python train.py --dataset="photos with spoken descriptions (Open Images, Localized Narratives)" --image_size=20 --levels_per_channel=4 --vocab_size=65 --dropout=0.1 --positions="sincos" --residual_init="none" --lr=0.0023 --shampoo_beta=0.95 --precondition_frequency=10 --adamw_lr_other_params=0.0012 --warmup_steps=180
Rows from block 2, named by matrix and row number. Rows with one number belong to one neuron. Each number is 128 + 32 x the weight over its row's rms, rounded and kept within 0 to 255. All counts start at 0. Numbers have three digits each. After the name is the row's rms in percent of the matrix's.
# gate: MLP gate (model.blocks.2.mlp.gate.weight, 256x128), inputs 43-85
# fc1: MLP up (model.blocks.2.mlp.fc1.weight, 256x128), inputs 43-85
# fc2: MLP down (model.blocks.2.mlp.fc2.weight, 128x256, transposed), outputs 43-85
gate.133 098:168170077128142120179112142130058106132167182127122131101095157155127102125091169172132132140188172150114089102104135105101056161
fc1.133 098:145109139082143142133164168143134162141113110134169131134142116155120156168090103168122121138036101113158198112228099151128166113
fc2.133 091:122079171149104132179101096147125113132160153133115069102158140127044109133221161110120115111117114148127120095145139102115101132
gate.134 093:133197108124084082140167155077144122167218063095079106161163147181148100109140150158133107127052118115113163090091120098154147133
fc1.134 094:116123120106128086148162127172130095168134112161107164113145110092117088209150152157137013103110103136131149139095150164122106128
fc2.134 117:140128153105131140110116137130172086149045158155132168107123088142107122168148133155086074098143122113119147157108129166146150133
gate.135 085:130157128071133098162171211162155148095088159146145144124107108142110055131167111111134074032113134153141197111114119155140094105
fc1.135 100:129168116090145155137151129140118125065088155155158130127105088134111137155083117108171133122081151159141137183109093127191129145
fc2.135 111:149080126170109132125067145140049124133149072121093097128190131042151131119106139090073180157140093094133130092117136121094154123
gate.136 099:098109173158127135168160150139138121135104139093165093110173177115118125122170138208085112151108173133159095074132116163121080179
fc1.136 101:134101091190120122158185108195147113138150107077129075114161133166082118164160147134103112104087199152135095094128071178102125165
fc2.136 109:138118145111162184132121188086106088127100129127139141130118164102155153087132130129040112127093118198191103096127154128128137127
gate.137 080:107119130110052129155153081153156117103198173111124127116106182101078098089111117126189116097204166145105125125110124134070163140
fc1.137 081:114130123144134140123093208156070159191046119159096143149111066076136139197154140146084107197096145166152124119153112145200183151
fc2.137 087:073118134160084177072127095134104118130111173152177088092117152189113093116134137131162141104190123148170147123144136100090161157
gate.138 098:121102146139156188114122181163097108200160083093094143135144140144108047123101218111173149144103061130107137129082181154111124096
fc1.138 098:125120120054146160142202088172127141080114105090115137113087136137131167126198177172091133124163189103157118132145077129140141122
fc2.138 104:163137152103136148099142064130119107165127203075137127094149151169111168097143092123152134065111168087178086150172091146183115135
gate.139 093:112119128123102136120101150145147078155109128160177079124143209165147202165099087160146165127135114099156168168120149092073154136
fc1.139 102:091146147184160116142096153130102105131092167133178150103085078152065160091106108078076120149186142099220119118181112099140125148
fc2.139 092:132088144162122138115089147100157112184144155134159119138112133164124021142077087169162113132127081138071115111075150083093174101
gate.140 105:127140104110112144118134101107196109115192103081110154128124167173154162086109071092100136074204131106164201101070196103069172151
fc1.140 110:159135179170130110105129124152080163097104124169151076059162094084116107157166071187147129182063093145103065189154083160167086141
fc2.140 090:145084149126104172165144106161162146102185122061142120138164144190127149075114142145119131105153181209097142124142143130118101118
gate.141 091:114114110181152123133151081159094195069114126098084153107120139146164056160149080157086196130152142072172140117152075120132084086
fc1.141 084:136070128153110181105140150137137095144136133169166145172178167136140128118068125101098165109180143125039098163152112098116156193
fc2.141 101:166100161183147150164124117093128147099121068143159116138143159164108096107142080179126074058082139157190147109136121094200149104
gate.142 120:157150165107126105134196155108100130152107123097137125109205178147136077147193166048108115121119119077139141181164105163131147096
fc1.142 107:109105133095156103132068132129173140108126166172097153115128117095194109058111107111165160123126153166105153150100171085122072204
fc2.142 102:108085086157131161109112128198084104080167100077120136105091143185109149122123122112079097122108187126116144081127103030130145083
gate.143 101:153101138132099137164119118093114081137172136115122069109099127102166152148072128114064132074110170116171132047126107143186141131
fc1.143 102:150136166108172108171116122132162123099166165116113152164143167184100024151093099105100115064146132160165176141145148149155162117
fc2.143 108:058201130104044185156092160169133132159111136137129131117097112143136187157143118095162133151065124084090063086159122099068114131
gate.144 124:126143143128125140122141101153135089152174162141151081158055122134142157081131137090144115078080143130195049122127162149191128181
fc1.144 114:111158160130096129138102145128190181115112182173121167121124127129063099143086071171092121152108037131127135108180113185119111082
fc2.144 106:130187125168126199162123081137152138152168143141117157157127149157189122161152158091152111098111106101178077172131070178165108155
gate.145 095:107109128116130097116165139094138155117105165117101205174124099129163134101028145169146142060099107131134109078133162100065119152
fc1.145 106:126115165094114116156165151082157142151114174151140144103167141063138120085128133158137121176176114124118161114145136152144108203
fc2.145 099:151127127092121104093107124082186152059119112130095138068082117066070087152130161091092142142172182125127147172139095160150073097
gate.146 094:101101074104202172052112200172090139122063099189127145176147113124188161126131123103166115115085091103147123123103098145140196165
fc1.146 112:116214051127142134084104172150130099139094080114117113145104126060155116135102242140087146097127117131069110189159136157138049119
fc2.146 100:138152143170129135173148148107111125096110167118105152149125084160057061125164097162118140173121116157125113084097121124093148153
gate.147 080:117131186145117138085149084095135141112135104157111154128111111100117090126047110163088084167139133205124146138110138115160154156
fc1.147 085:175144078161089108134159102108181216112156136110118098112106133126131065180119102064116123189119126163141126142135148121119155069
fc2.147 086:133172112107145077157135087132082087155125118125115119080111106153190145172100086134148139118070142060135163110134084128083101159
gate.148 090:114152172107141132127141095142132147140105109145139105107150097121115160140111076162167114123110114162194161181101173150086152149
fc1.148 094:115093126169134129127083194124109107123140077097113089141110161127148114094167162147071116145239160076130114099151112074160097087
fc2.148 096:180153140142139171119152115119162166138120119084140163078134070139081143146137127085167128116091174124094113134150131072097188119
gate.149 098:057093126116136156109104150118179149146119138138176110092161171158118161112189097064117124130131069095181146147126128138174167153
fc1.149 104:132116122117104132167182089138099117128194129126062154152123067112164102114088114117139120086145153146073057149120199143114097160
fc2.149 088:183155152144145180071137103141180114142113109131149069135110120155108135113233081128072151115157074109156149130141079156146073154
gate.150 100:154070170127083084180117130177126111116136115218128125070117158124109215077063185126102151136084107156127129124098114157150077148
fc1.150 112:154100104161136190154141165113172120166151182070107092119102153095140105143157089130106120136188134131136124134113151131098212105
fc2.150 092:109156161097159039191170100119121200091129102161134110059174180153132145106086155167079150085120169180126160097185159152110114118
gate.151 084:154120129099106098155078173152102107168195110109084137173118154141165173120136139063115144141131126196153133134076161150104070124
fc1.151 087:130154115172119124100126153105152119149103145112140109144124126120165106103148107081183215133031126167127104108049118176112089154
fc2.151 092:117152141130139129116118128125095114113147110106120142158167136210077143123134080134119139171105192076114153125150088185095119142
gate.152 110:120094133096152126168128167170122118099125127130120093117124139123164157120150152086158122074108186074089160091160129104071134188
fc1.152 102:166158180069153146158148101112159155134162122094153121151110126115124143145152103159165124165105161088119120108084148214158160184
fc2.152 111:113150155139097139121097127159143140100116156110136132124101116235116167093133076161069139124090184111121113120108121065113151074
gate.153 135:128110175143176113152055137144146111136170118165113158090129071126101109220141133128160162116195172120144064085134094128163065084
fc1.153 098:131135145179149097140095159120150162148134151188141146114130116126136110217077160147094110125152174103122086044128086112156150103
fc2.153 128:125123103081085183081166100145116127087114112078131120137097149140122145081125132132118146138092049169101175172132158130103147155
gate.154 081:112135117138128080178111179115104141127129141106114127169084116104161097185103114071147114180054134122111134191122116167121098140
fc1.154 088:132117166132152145177140137128107060189095105107079129168141160179093115078141148197033111080166139088083099179148125100154165157
fc2.154 096:119132111151126136141134150142132082104141127157089072199081117137092166127090114110195126139080140118135153199093143145130142168
gate.155 083:136206160128170123175173110136120154140099102157054135149135128131155170203123166120149140144075123142136112096091165157127171129
fc1.155 089:134131094108194092130135129083101167131149089105159150147134114155133125110156114105096093092076108052123101085110144114116090099
fc2.155 095:148086143210111159110081152132143132146095132131175186051188135123082057141087111181143133151152116163098095168094121175109156102
gate.156 091:154144101128117075166114106122121097164147101106100188113204104093117128117202141118112130111118144163128211104149139165122116111
fc1.156 095:102161124121114151104163117157120154147146125108140112163091126085107152148165090041184168142097072150158092153194127192153113141
fc2.156 095:158131176112142149186102091087104160091123150116092145105159156057131149126084177184181129141096141082128099144152091135150157108
gate.158 094:097159143051103096153161144105143085128152123097108179129120137190080109119120056113135132176123108120177148126089187108082077168
fc1.158 093:130162131109152097128174120079149077175150174152102105117116158094105154154166056168079156078133146091121166070078168162113129142
fc2.158 089:143147119048130088090174133113150130127131138119142123182119119117132140175107121141166117188141053118122073177119122113115063162
gate.160 082:130141098105106093103171101167138140113101069119095111139157139096126166124071181104163150109199112129172133111076063098026152100
fc1.160 079:165093109109122127154107165128108124137175100093076149115107144150100118119125181193154070090149163147092197149169106157156068147
fc2.160 086:114098071155106107139139197142127154106115117120131077151036142111174119171115132099159153128165128141170161087103154113232157143
gate.161 091:180139154116110140152090100085119105173086191119069140120064161114148156117129175177154128103065087154109130163138173144112166117
fc1.161 084:123183167144145110113165129132170099138082089143134092070172100054134095115137128118087123108179152134143158103119089060154103123
fc2.161 100:096115168123140108166150147087167154147116137146135122123119104251098058153151065108191127113103120063143163085126111191159096147
gate.162 094:072125135139140093145119123121103091103114142120111128131068131135091161220061137068089107181095160205050117137114116122100079105
fc1.162 102:167168109177135117097060093104159170092165122096080121116116115086142117228158075143088075182082158136174143144097098061148104103
fc2.162 102:080075114151082117124131114112078098168115150206147079167101129145157135094101119147116195078122079128111077111115126115115105147
gate.163 089:187157119180166108131133179106071164114148142121137106125119111151134132146173116094191138172024128120165161173134097180149128107
fc1.163 083:144096115049118122120139086099133029205147114069082123125121145180147138112131121067154102144128102132148160171128119111105152141
fc2.163 095:168140122082064182126116122128076143093109161130130133119173159131150146149108118157099133112148110155118031128131070108129126120
gate.164 100:121097100062077096121099166114136118144151111094062132152095188139093153140124143104093142056111148147072048165139168168100186091
fc1.164 100:093182204119133139129133112105125134147038111112108111165160192147100148125072138121120125069088124104108129147139150132156175119
fc2.164 106:171156081086118140074142134122122121096172114096083115053088054100144171108140126144105142129177141155132150169091091123100127158
gate.165 081:163065160053140137137132118140130115165103057124165085133153195132156128093112062126208088107103173145123125115112130088184146121
fc1.165 097:135131062124117152122067120173159102133161122176092111164090171143139155154172155094101084110196069137117098102101195153095128141
fc2.165 105:117105119130123119117110138122145146083084122102137133103163100151142114091159169085155098130135196138101103149140187177193108166
gate.166 108:109123154073121148174212103131124108156078122095090133110113126123088083100129178135096131187100149025088176138182125067138153123
fc1.166 107:110153125146125120121066104148131117134157152119155112109097151133150132172078113122083120102136051235116030136121116109126125049
fc2.166 107:136112104174120145108115125144105108147131132094072132050119110114128141112144186127123116093155225137113149128162112113177165125
gate.167 099:117093116172122099103127086129137143109108114128143130119126195141103121134159172153046098104158202107082101109115143203099115144
fc1.167 101:162131116092146189139083118090145151124149136155149141103154064097184184117084078096178118111131075122149217145138140096172139123
fc2.167 103:162077100103146107111077104170118142161092102103182154064106136155124099125126172149162134119157189116069144109082120179084160132
gate.168 080:182151121123172129102196109123121160074157132110114110097109107172108074148155084057115130108075163111161147159102054042118120134
fc1.168 078:133127179151104131150099120085111101153088117148140102150168165143104137144104178160113128133160141169125156132213140155125075113
fc2.168 089:164122185167122188144109141147118196128169118117091153131087132098092121090133141061123085131060208154133139161103156073142122124
gate.169 105:153151132123097102111108154159145102098111139068150150111092125118193159097126111140125152123066064128076145116102078105118047087
fc1.169 093:093134101153102116139131137130140126113170129117095084140081145070107173123188121106238124141167074169155133143140141091097115140
fc2.169 098:145134123114147149111131165169087139092158126081110165123135083188172103122120122139118132123096083138067185136108095183157100090
gate.170 126:104138178079171126126069101114166124084048140098137132121115155116117067097162158100140126165111173123066090118142188083205121143
fc1.170 113:180139112138103145121147164117143132199136088116144090129146118127134134160081107125152111101146055115169146136122103168151191129
fc2.170 102:091138122138097136173101116068158147113130186113094100118137138133151138167113096124133152106165153158079130087119092127151072131
gate.171 105:149155104142116131163146115117139111153158178125115147117135136148083082149107196086143138081125137093150117165126115096131149130
fc1.171 102:085121112131050130155133094101123138094116159123139102151136123126118113086105199141119078177162104139157158086105128084127162163
fc2.171 091:110179177098137045119167127088189147134142170148147140138092136073111095081180118087161149141094131111138172105137118192144104112
gate.172 109:101128123116095136109113149123157141120149151195139073119144109129136151107191174065123124166073092110141099172075157181154100139
fc1.172 108:166121124122122152120174141176158088139113155113102098119096098109122165120145063022159135103204150138195169148087154156104140140
fc2.172 099:120139154117145118148102081154175107117147158103141127168197131190180100103083147132122089062109177192138198104144159094118127155
gate.173 100:153148054136172089172129144137093128077064131135127121088115091109149155088164124108143120184175164157107126177108162183087151155
fc1.173 091:116135097159145095192140150122121131129082120128095145124127099097156113094120139103177153108123168122143114176153107201110151112
fc2.173 097:126076056090138144185137161124092154077132133084114189072114109151063148118146173153105129162109095125139115103079122135167154092
gate.174 132:134109115162102169170108167160107092162144109087119125173178110099063079156135077114161112109093110071045163126175079148092113113
fc1.174 118:159088129082155108119095138137114156104116119157111164137117129065192147093110142220026151141171129166125131098143149179092154080
fc2.174 120:124134130113113078136136129082129094147108119122127179123104130083193141135102135128179138123112172111103137191108119035140116197
gate.175 099:130124067132159142088127165121133130146133137153083155150079119147104118143165175171126120096167133133079052074082138130119123094
fc1.175 097:146106144176115114170123142112133141109121090164166089085156126113185150118127070110123133115136115173138198117166134175160136110
fc2.175 095:077130133139097154073086093150158145141143164186083140100126095144099172100208149149050117129195104137134127187122124094126166161
gate.176 097:125129127184096122171090104128120108159098080074195094139165156161143167082114148116146091136169143108117141155172119096107154205
fc1.176 092:079188099137128097180157140102108138096152120130088135122184100110086068138159178107090124134116149219171142093072196114126110116
fc2.176 093:129138121115108138103124139101147152159123109168047082144049096088205167113169105081082129097119091114154178117136150182141076118
gate.177 116:175100085119167125106098167125082130189088053115151100145168126089128108130129123075171139063145057131121151165107113132123100154
fc1.177 105:047178135147110135125115105132115158131136185116075110181136121104133197146051198168069111080120141148144104150127127129090121187
fc2.177 109:136155126177078170102121092151173152095144182161093160147108150184141096139168147146097138150158157208102118127131102143155105086
gate.178 099:129125092130135102125078139189172128087159160115100144132115154120080091189088149151091121084123072138162146142064145127162096139
fc1.178 105:119134121136119138136146110133104125176131045118085156146146134110084142109201101069143113110155130137111131127131084155073108101
fc2.178 103:105148102119169104114119121174117143111089133121160120163147145138130142141104146102105131163123115041109147109135092136119160103
gate.180 108:136104117140111092106062098137158143101160173151183124152138106124099122168106119122098131150068129167164120174147133196067048140
fc1.180 110:102150105157158101111064083121160125109166159175129121106111103150097216174109091144046158191097143233102122136079173178110128108
fc2.180 106:152122194096122099166114089149107136157131086120175126123178160153136067097154161103189119118151139093144142148136117214062141142
gate.181 118:148099159123118126126145128137113130150147102142107133116094185124137133181086230202084149177173147125075150128188130063121169120
fc1.181 099:100094108122117173122116147128127167110114122136085144123099062112103096167051052036160162187078112126138118168119092112182095128
fc2.181 104:177108143205107111094068117150149115107082108107133161186101136081118082126123079130198074129124192067164103182110137089090107116
gate.182 110:135141170128145171121115204112147095099087068100101172128160123117127157090161122176157162173110186040099080118114177112117138118
fc1.182 120:187144156101157169147160119133119131116086109117113141109116132119156076106151118134107153131155124077100090118105121094196138115
fc2.182 105:101130205126101102209154086173095141171158107199114065172089119081131141146116108123150116146119059123153116121093136177112144137
gate.183 100:165122114147117113118101130141138139088153118107151173110103067158150115119151217131125130141118123122133129174108153079088062079
fc1.183 106:119127127043086144168142140090164116124157096123146077115132141172150177147114053114115138146158125056178183092076117174109146113
fc2.183 111:110059119135154108127161118151096134181128190161092168104159180144126115161144111128110146117110143218109139117141161083134219038
gate.184 095:133102115161152132148139110089033145101130096110165101156157099162118193115053082119142104157076115116116118105111137123127135170
fc1.184 089:114109119120131112105137112085038090113089095119176096144118101136169208081086084141137135144107131089183115106112134135100164118
fc2.184 106:143130174124143095130096092139089137112130101122143121112143178111194135130106141057089138111134089147175159109161119149064125104
gate.185 089:067147175112104151117113160103116110124101142089126120146106110133064133136101172185109137142098138048132131123070131080107118176
fc1.185 096:109103097146118168135131131088161186146069128172111116124161126058083141138062138227138173156146091158163161137162129162134175078
fc2.185 104:155143125142104114126076153101111115118131092172145185121084098126199114166173150056206172119190104104131107145073178080158102129
gate.186 082:130148131058125078086121137145136124143104157154115132108117140039154150142171067087055170061117115112159156065078115172138087131
fc1.186 092:078125110039144155105162124145122097173159121077110150132083094119089122140129079098073138063204112137170143119115189158101111148
fc2.186 090:146111190110126106074084130153121152098082169144111128137170179138154150148130123134179132165098186140080148088074080172146109138
gate.187 114:124118150135152138141103116126114115107047167153149108116155167085120112203095178073189124127158120069107166114095119065124093142
fc1.187 105:089178076073085120153140170111156150166148101141080117124135124085147178122151111092092139154126096087117170154100215169163075138
fc2.187 114:168154146103113083114106121098127131106154133106147156104064136179093073094136105176122109109155155136093094189154110125100199044
gate.188 096:164133167116135141103137152122164104147104177125160048134112132088119091172116144153210138164080134073090107174124103136141126113
fc1.188 097:142112111101146104112095098178143127087175123115105110145056095154150134192131110101132153165099141121146087113120115153172129074
fc2.188 107:085103093145166122144127109119126112091134164099101102117149151056135127122121179075083139071151164175207200111109168127104126112
gate.189 117:142111132106081089148154149092137112127165133137157097121133171187057197080106120054194124163087143125095126125045134100123067096
fc1.189 106:121134177140108086116129089116184064110162144129159087080133163177095168066100135108137133114152137131088193111109147138155106105
fc2.189 083:121166119137129110153159161129083176148134187122071168155107182111126141157190072068146112151132141084171089146072118129141165120
gate.190 109:175132154202114137136091113182126080178103138117151154153153136157141147103132140187083124074187130134078142121121124180130162108
fc1.190 102:105131158138134153111116135142140142126103112166083145097110143121171131159122162055059116087150122154074111148116113057109165088
fc2.190 105:158107127049169071135170140086128086101206169111167124123158148100101146118159202080118135143136110165128084095153124151157142154
gate.191 149:160120164161174101135068130143134126138168113161153154110111070148101127180137096124142175091166163096120054088120108120149067108
fc1.191 089:133115124150167094157076158127147137180122129166132128128156088148115134125134134133077139073142161114109129093175159096158119085
fc2.191 130:115128126130092182081172090125135110082119122077106129108098209092126128096116147124139130166101070164133142168129109144092153162
gate.192 084:131138096108079103124127207147063133157105123149160084132136104086107123093186131084174099145174129127100138159120086125129120088
fc1.192 100:083173108157171127161161112170078143160144170131146106136064115125118093135062096055192112211187115091168093148078117148130095136
fc2.192 100:187059168129166140097097079106156163094122078107085171152117134149082122133142161145040148076151118154109106074145141077124166119
gate.193 105:111125116127176124109134117135138083134135092143076131076117132166154089124252130110141133079125198091126126126176094054143128087
fc1.193 100:078140148119112114139129135076120095168094080133111135126123149112134152102205136109096118154093129056153109124096174095108106108
fc2.193 106:105147115130078115060121104100168125113072085124102179112034156137120117087165140144122122145165135120126159168103154196154139123
gate.194 085:142112107093124071167141110137077128106059102120130107145134131134114137196161109118190084102110108089060094140097058151120168085
fc1.194 089:154094140105161106151111148128129146153105127083147147114112141148146128179198109117091174129107084120110119142218156131085160161
fc2.194 104:134130162189116067172098090149140124125160138138100070108093156105114154129151075113213097105135188067080129104102177122150073155
gate.195 101:163132152081127116119145142155115132116094089155106166166101137185097174072155113111154134059097181157120081053088111112117116123
fc1.195 100:141104093162124178099125097119091131137070120099146119092176140113139114103029099134166108060111127164091169166148132107113151077
fc2.195 104:136150160122127080151178151109144087134125138080150166149120143223136146131071121092152131132160128099155100107132045141090072174
gate.196 118:091113135186159094119077088165138166085131160130165140132105130085149072099146121063084147126140095178118119052162204091195099060
fc1.196 132:155134138075149160143156110108124094163133085154141128129162136154108182167117133151162115142067171097129147175112039184064189152
fc2.196 105:176140126155113136117108188135106070134112126103028105106107112112139106124139160113143097127123097158140142101117130102204088131
gate.197 069:144138143163145103082081119116149173093150156135116166132139113188118129086116108153099088067094117154124129144120177116134144071
fc1.197 074:174121123135156142167101177098109140156204125101164091090142096147113122065174103147106094122186107114043113179191132162111082200
fc2.197 093:103123128147088102128124079129159111121157164154115189136136101065136086126201101123164179121145114139166133146106134140080164122
gate.198 082:115097164152136133131069065147140174140091086089124133157121116102054092119064186182134151106089105143174125096178133090156115141
fc1.198 109:102126176133135161138120127160121118112090103146145172153134127108216176237053122180122111149166155108142063089153123104163088099
fc2.198 098:150067061135158062144114120105102122114132177096133100094141097094070097101124139080181174110072104143119127140108106138107178127
gate.199 133:128139123128131173173144121084155112146093149174129099181111058107145201178131148138124125132137108082156197147097082145129107145
fc1.199 150:122132122122153160156185130101158091172086114171147107154135115124135165194100197122087115094127148069162148130182038132116144146
fc2.199 124:117141160128123128168132060141131171093144128163164156177148154180087101132129083100059138189138114104119064098080157073082155128
gate.200 100:106104120149103157148116115148110099141132100175130089135142102200166167180084111131153108122108107132160086153105172079128185173
fc1.200 096:087174179097131165179143149136148156145188117149088203134138105111103078108201197122133125126069157152097099110147098117110123163
fc2.200 090:162148093086113110112122147153081093100111130096127108112097153083115149097121133132126113107171047066116137129122122091173136082
gate.201 105:127144143114133082147072152117135116067084188110114142111126149100150148108162089165183142071151150087100215099084126126107131066
fc1.201 108:155139101190131152144157081139134110183165134144117097136132132111146141067168144110103134132155066106158108142169107109118111148
fc2.201 115:107159167087124102123107140111167163086113162139156180135143144143106134121110098182145146117173158121080127147121133150097137099
gate.202 099:154116125106128100165086117159063121124097173112132117081141144156144189125133100162195124091089182125110131162183131092094091079
fc1.202 093:117158187096140128154113109096085119132159076085125142175162140201111133115067162180167091152125179116089141107068100074122120097
fc2.202 101:155151122145129121135162109057189129200140102202098137135075153108169091147197130098080126165155124171154122118136171161156164180
gate.203 088:172140189118129120150098148119127158159108125093172173123177110099132091179127127131136137153133069137078087142106127167088122067
fc1.203 094:105103122154081111077174078145135137110131124151133099093136189197202140122081169134088127103125176134144126157134047095197118149
fc2.203 103:166106134166088162084112141091139108124127162155147080139153105138091157153152118164143102162142089071111100149152147221061087110
gate.204 097:116150137126143081105170139204120166117085090137136154149204128112075032096101148145104139117135140157122184167144123091144099147
fc1.204 100:146100131129130080114138114219131162113138105142107107069158127110187072165114173192118131048102177161105174141165090185132109145
fc2.204 079:129185131156070089089180113126079083157109150154119197187109181091072102171125071093165129148128109104183078146090127102122179082
gate.205 087:044146152095148135121095119160126154103151121169104131120161137123126112131181139147142151096136124174209166113157083175106152159
fc1.205 090:125142086126112181101110155130156121140058193119117089101170097141169152099169161053112145082127082176170169146084098140132137100
fc2.205 098:129139137187141129147139072109122087157172075142159126121149093076107121211134131163098148116167102132117080175153156139171196137
gate.206 092:197154162118148148124094159143141123122121080116111111114150187180181137133169165125053069097132182083054137131138116131105162139
fc1.206 094:123140156109137144080163150134121162124087111150095093105139099122125149137149108108177144217183122133165121165151056199133131124
fc2.206 112:096171148168104151107120145121089088137151133112118106142158136050104128127056100150162093088107161060083085083099132150149066152
gate.207 090:120195146103186166159092134045060164130119159171134126112126130093124139096194120142186122158089145132079109116125118184160097140
fc1.207 098:132175202119156158197125140097051157131140105122160143100138156138126132123162108147165152127127116122080120098100125144131095137
fc2.207 093:130104125154125132122112123123165131140162008134156152157132097167187126166052112130077163112121159132157197137131152094094108118
gate.208 085:067122143093089113131151097127124138143126126089156120147096150137153175107106102156189161144103044094159187138107135177077113115
fc1.208 092:195189169101156138158145099074142169140101131145112104158127062070116151145061097104170145105141126136157116152110136108115087126
fc2.208 100:106150148116129092114132169187104127119164097144148163140163122117207062157137148097136152165175128156143097177121095141153078102
gate.209 129:151126109107098155133167137106167134155166133162154076159121120108154152056223181095040118096146103183148107165112167097147190078
fc1.209 113:127119169192152122133097139119114147115100093189099165151175127169105086177085128174112138094180109128058144122192142126074081103
fc2.209 101:070146114146109167109142110158152108151175131122103121142094135174083142106171136135011128170152111164180107118137102137193158112
gate.210 092:155145167159169185161122151093133140198143120139106157120110130140121115064204063122081129117103079042133142092125088127123154174
fc1.210 099:158123132048170153124103131075109124119138133135093114119141130090115120122140153146161135129124096158145156062113129123108128094
fc2.210 095:111124097145193108172162089161041150121180123164110204121102106154137148164110060190103121095093160125149102125099159138084170140
gate.211 084:100061188093147110134091115124113120071098183123186184121086131120060116131119079221154104123206071133087080169072163104136161141
fc1.211 082:167159089101162132122152128099091169069039186175150092050147118084117091141180142130112053182114119087108137134129122155152132116
fc2.211 094:138058140105139177134105125147185119126152083073101125149136146088111086128080188123194127135091098174105090135174110106169151156
gate.212 142:167132117164130135133148171152116074112089136149147086101120175093161156150067088182077141167157179096082103180121170134184116133
fc1.212 076:153162112051139120147140133125114083139066117111175122110153103102137129106132098107198100123091121104118075100118105089130165163
fc2.212 098:149132154127123143144159184146096042123083115145158096066129170102152102139096104126093107184168175074109129156120162133202125124
gate.213 083:144113153114158139068146154145116198079080099148143135154149143146098135202073173188141159098157128127107070142085143157136131110
fc1.213 088:135103140072148094111144111079114156113107078127106187135138149109123081134134126150139198189128132142155086139164164206152140118
fc2.213 088:141107129097185149150081122100145122065098167122144168155130114136074075113182163097139146119073124098124177116129132153137174098
gate.214 099:173139191107172104146158110050142111110135142082106142175119119107079121108173097150147125132169094138104121155190138107119127099
fc1.214 098:085122063127126159086118158120175113104188103168097130161124183140165132171183079092118116136152137097149160097156128124127166174
fc2.214 099:112126072132107128111127158155131044163105096078132152140107167111053125116136189147143115141138142179135129139025140130151132120
gate.215 092:120096104137098047065117109129186166141121152106120117175119166093120125138103121153113129102133095079077068209193127109072083159
fc1.215 088:148145154131166077145101118125101146128077105113111073164077102125164188111113189170056137194148102076172072093126099067141142108
fc2.215 099:067131106168133093146102138144127131148073123121142150118105171110151134132152092135076143092099142081135057164142149079146115125
gate.216 102:119084192143142130117146142119138150105082119196191161090110107125060152123090136151104092114197087150157138127118052081162128092
fc1.216 105:130126101105125132083131148102097159108102118164153142077116113233104135105159020083185138090176116097147158070116045110122115109
fc2.216 097:094078126143166120133146083124129155097147121201125138129189119052156180123081195160081104113124168165155175165132171096130141079
gate.217 093:107152182097122066143075086126105138140114124123124085112160123136103196135114177221087126128154081095088137175173133116092140050
fc1.217 087:099118125197119175121113148143163150115124136143131118063171194159149115087143144218183127128176164106165179144100132175176167117
fc2.217 089:091109143074186107139132173082110089124168132088141164151160123155155142125111161091177121121113175113093143085123103102090131204
gate.218 094:119134148119119128110129131137145088120130151072068201135162115156073128094134088104014119150184123143115158099106180089129058176
fc1.218 091:162140132125135130134112157108133161145110133157146108140149137146165088142127118116201139197131112103094090108136076082153143086
fc2.218 085:110099139163100147181078137178121125119110144087118185077173137110168117071071202130100124087086131107142128148134119130133177137
gate.219 078:173118089119169089108140081201178147092087123172104096115127165164128171111148123096172147138075165120169098161106179064122089149
fc1.219 084:064129139073114128065091096142154157074153137106165072136137145149166123073128123119177124093098109139143101143126161204148156104
fc2.219 095:104068109167140068049097121090120123106148108115131130195145126161131192094126147167071084161149122127095149135133090122125161137
gate.220 119:136129084102102129104131133098168146161148150173133165074118114105176120103127111158158145159099069160085129015175104122120137136
fc1.220 074:103065090125113146131173050163074111165154133113150195203117169113140084117156102099136167134172097140096089124118143071168200152
fc2.220 095:129173088126125140105158148105161101162157124134115182090098129128213105121157150132158157162117104134115088077152105153103157132
gate.221 102:143167126103119065107112161090112125144099122135114159140085098079135219123147124222105112212095120140086153144168204119150167172
fc1.221 102:101141178109141050110124091149110157160138147168150133167084130158177134139136063153117152065094089148127125170155134166087157074
fc2.221 103:132092160220153149118110137100113096135106128101111129161134144186104070109101184132213112072094184108153155097120108105161133194
gate.222 093:121106163132182143150179058104038148169127141125119150156171140158098170163116103154153104147134147129167071112155131131151171167
fc1.222 096:087120163144170183113158076160087169111125118128110085166181103095167184120197077103121127113105061105126096135199112083134185132
fc2.222 095:184172128100094132107105101164081148114163194137110099106163134142150193177158086126152135206142108072166108134113111107163187121
gate.223 095:106082093146076197135144100145112132134165096156107100095157104087080124143154114105113127118108034141157168134163129175154175136
fc1.223 091:102115150085139075099140169115134164092109149109086142095128116108089098204137132076197142100096170146159161092081055111083124149
fc2.223 103:107168159148129117158134148087148122112103109125146182140128145162148127101138096174111117113160117129095088191178133160138168101
gate.224 090:138110178132181114156148136107133079135121153163121119101153149167136137085153224191121149128160115170111119141127155133086145130
fc1.224 105:125086101165146150105152080131120095132102139147138133124106151123111069126121142183012131145183119213082096148167120125080153084
fc2.224 097:134151098076143139132126170167169171125115123151151108057187151122109160105221188138092128128103065163158098075152147202190157081
gate.225 074:149163125131163125142147098142087130123105100116085115140091178103169108144199175180142161129095136210131101085119140102128089085
fc1.225 108:093153148111090133140160086116122152169114128116093122097120140155132055120199160139125116198116077172120206086092088151086136208
fc2.225 092:120123123159118115070135166155104151130178184114172126136175140045093192112135140161115114081105142128154082165126159096159110084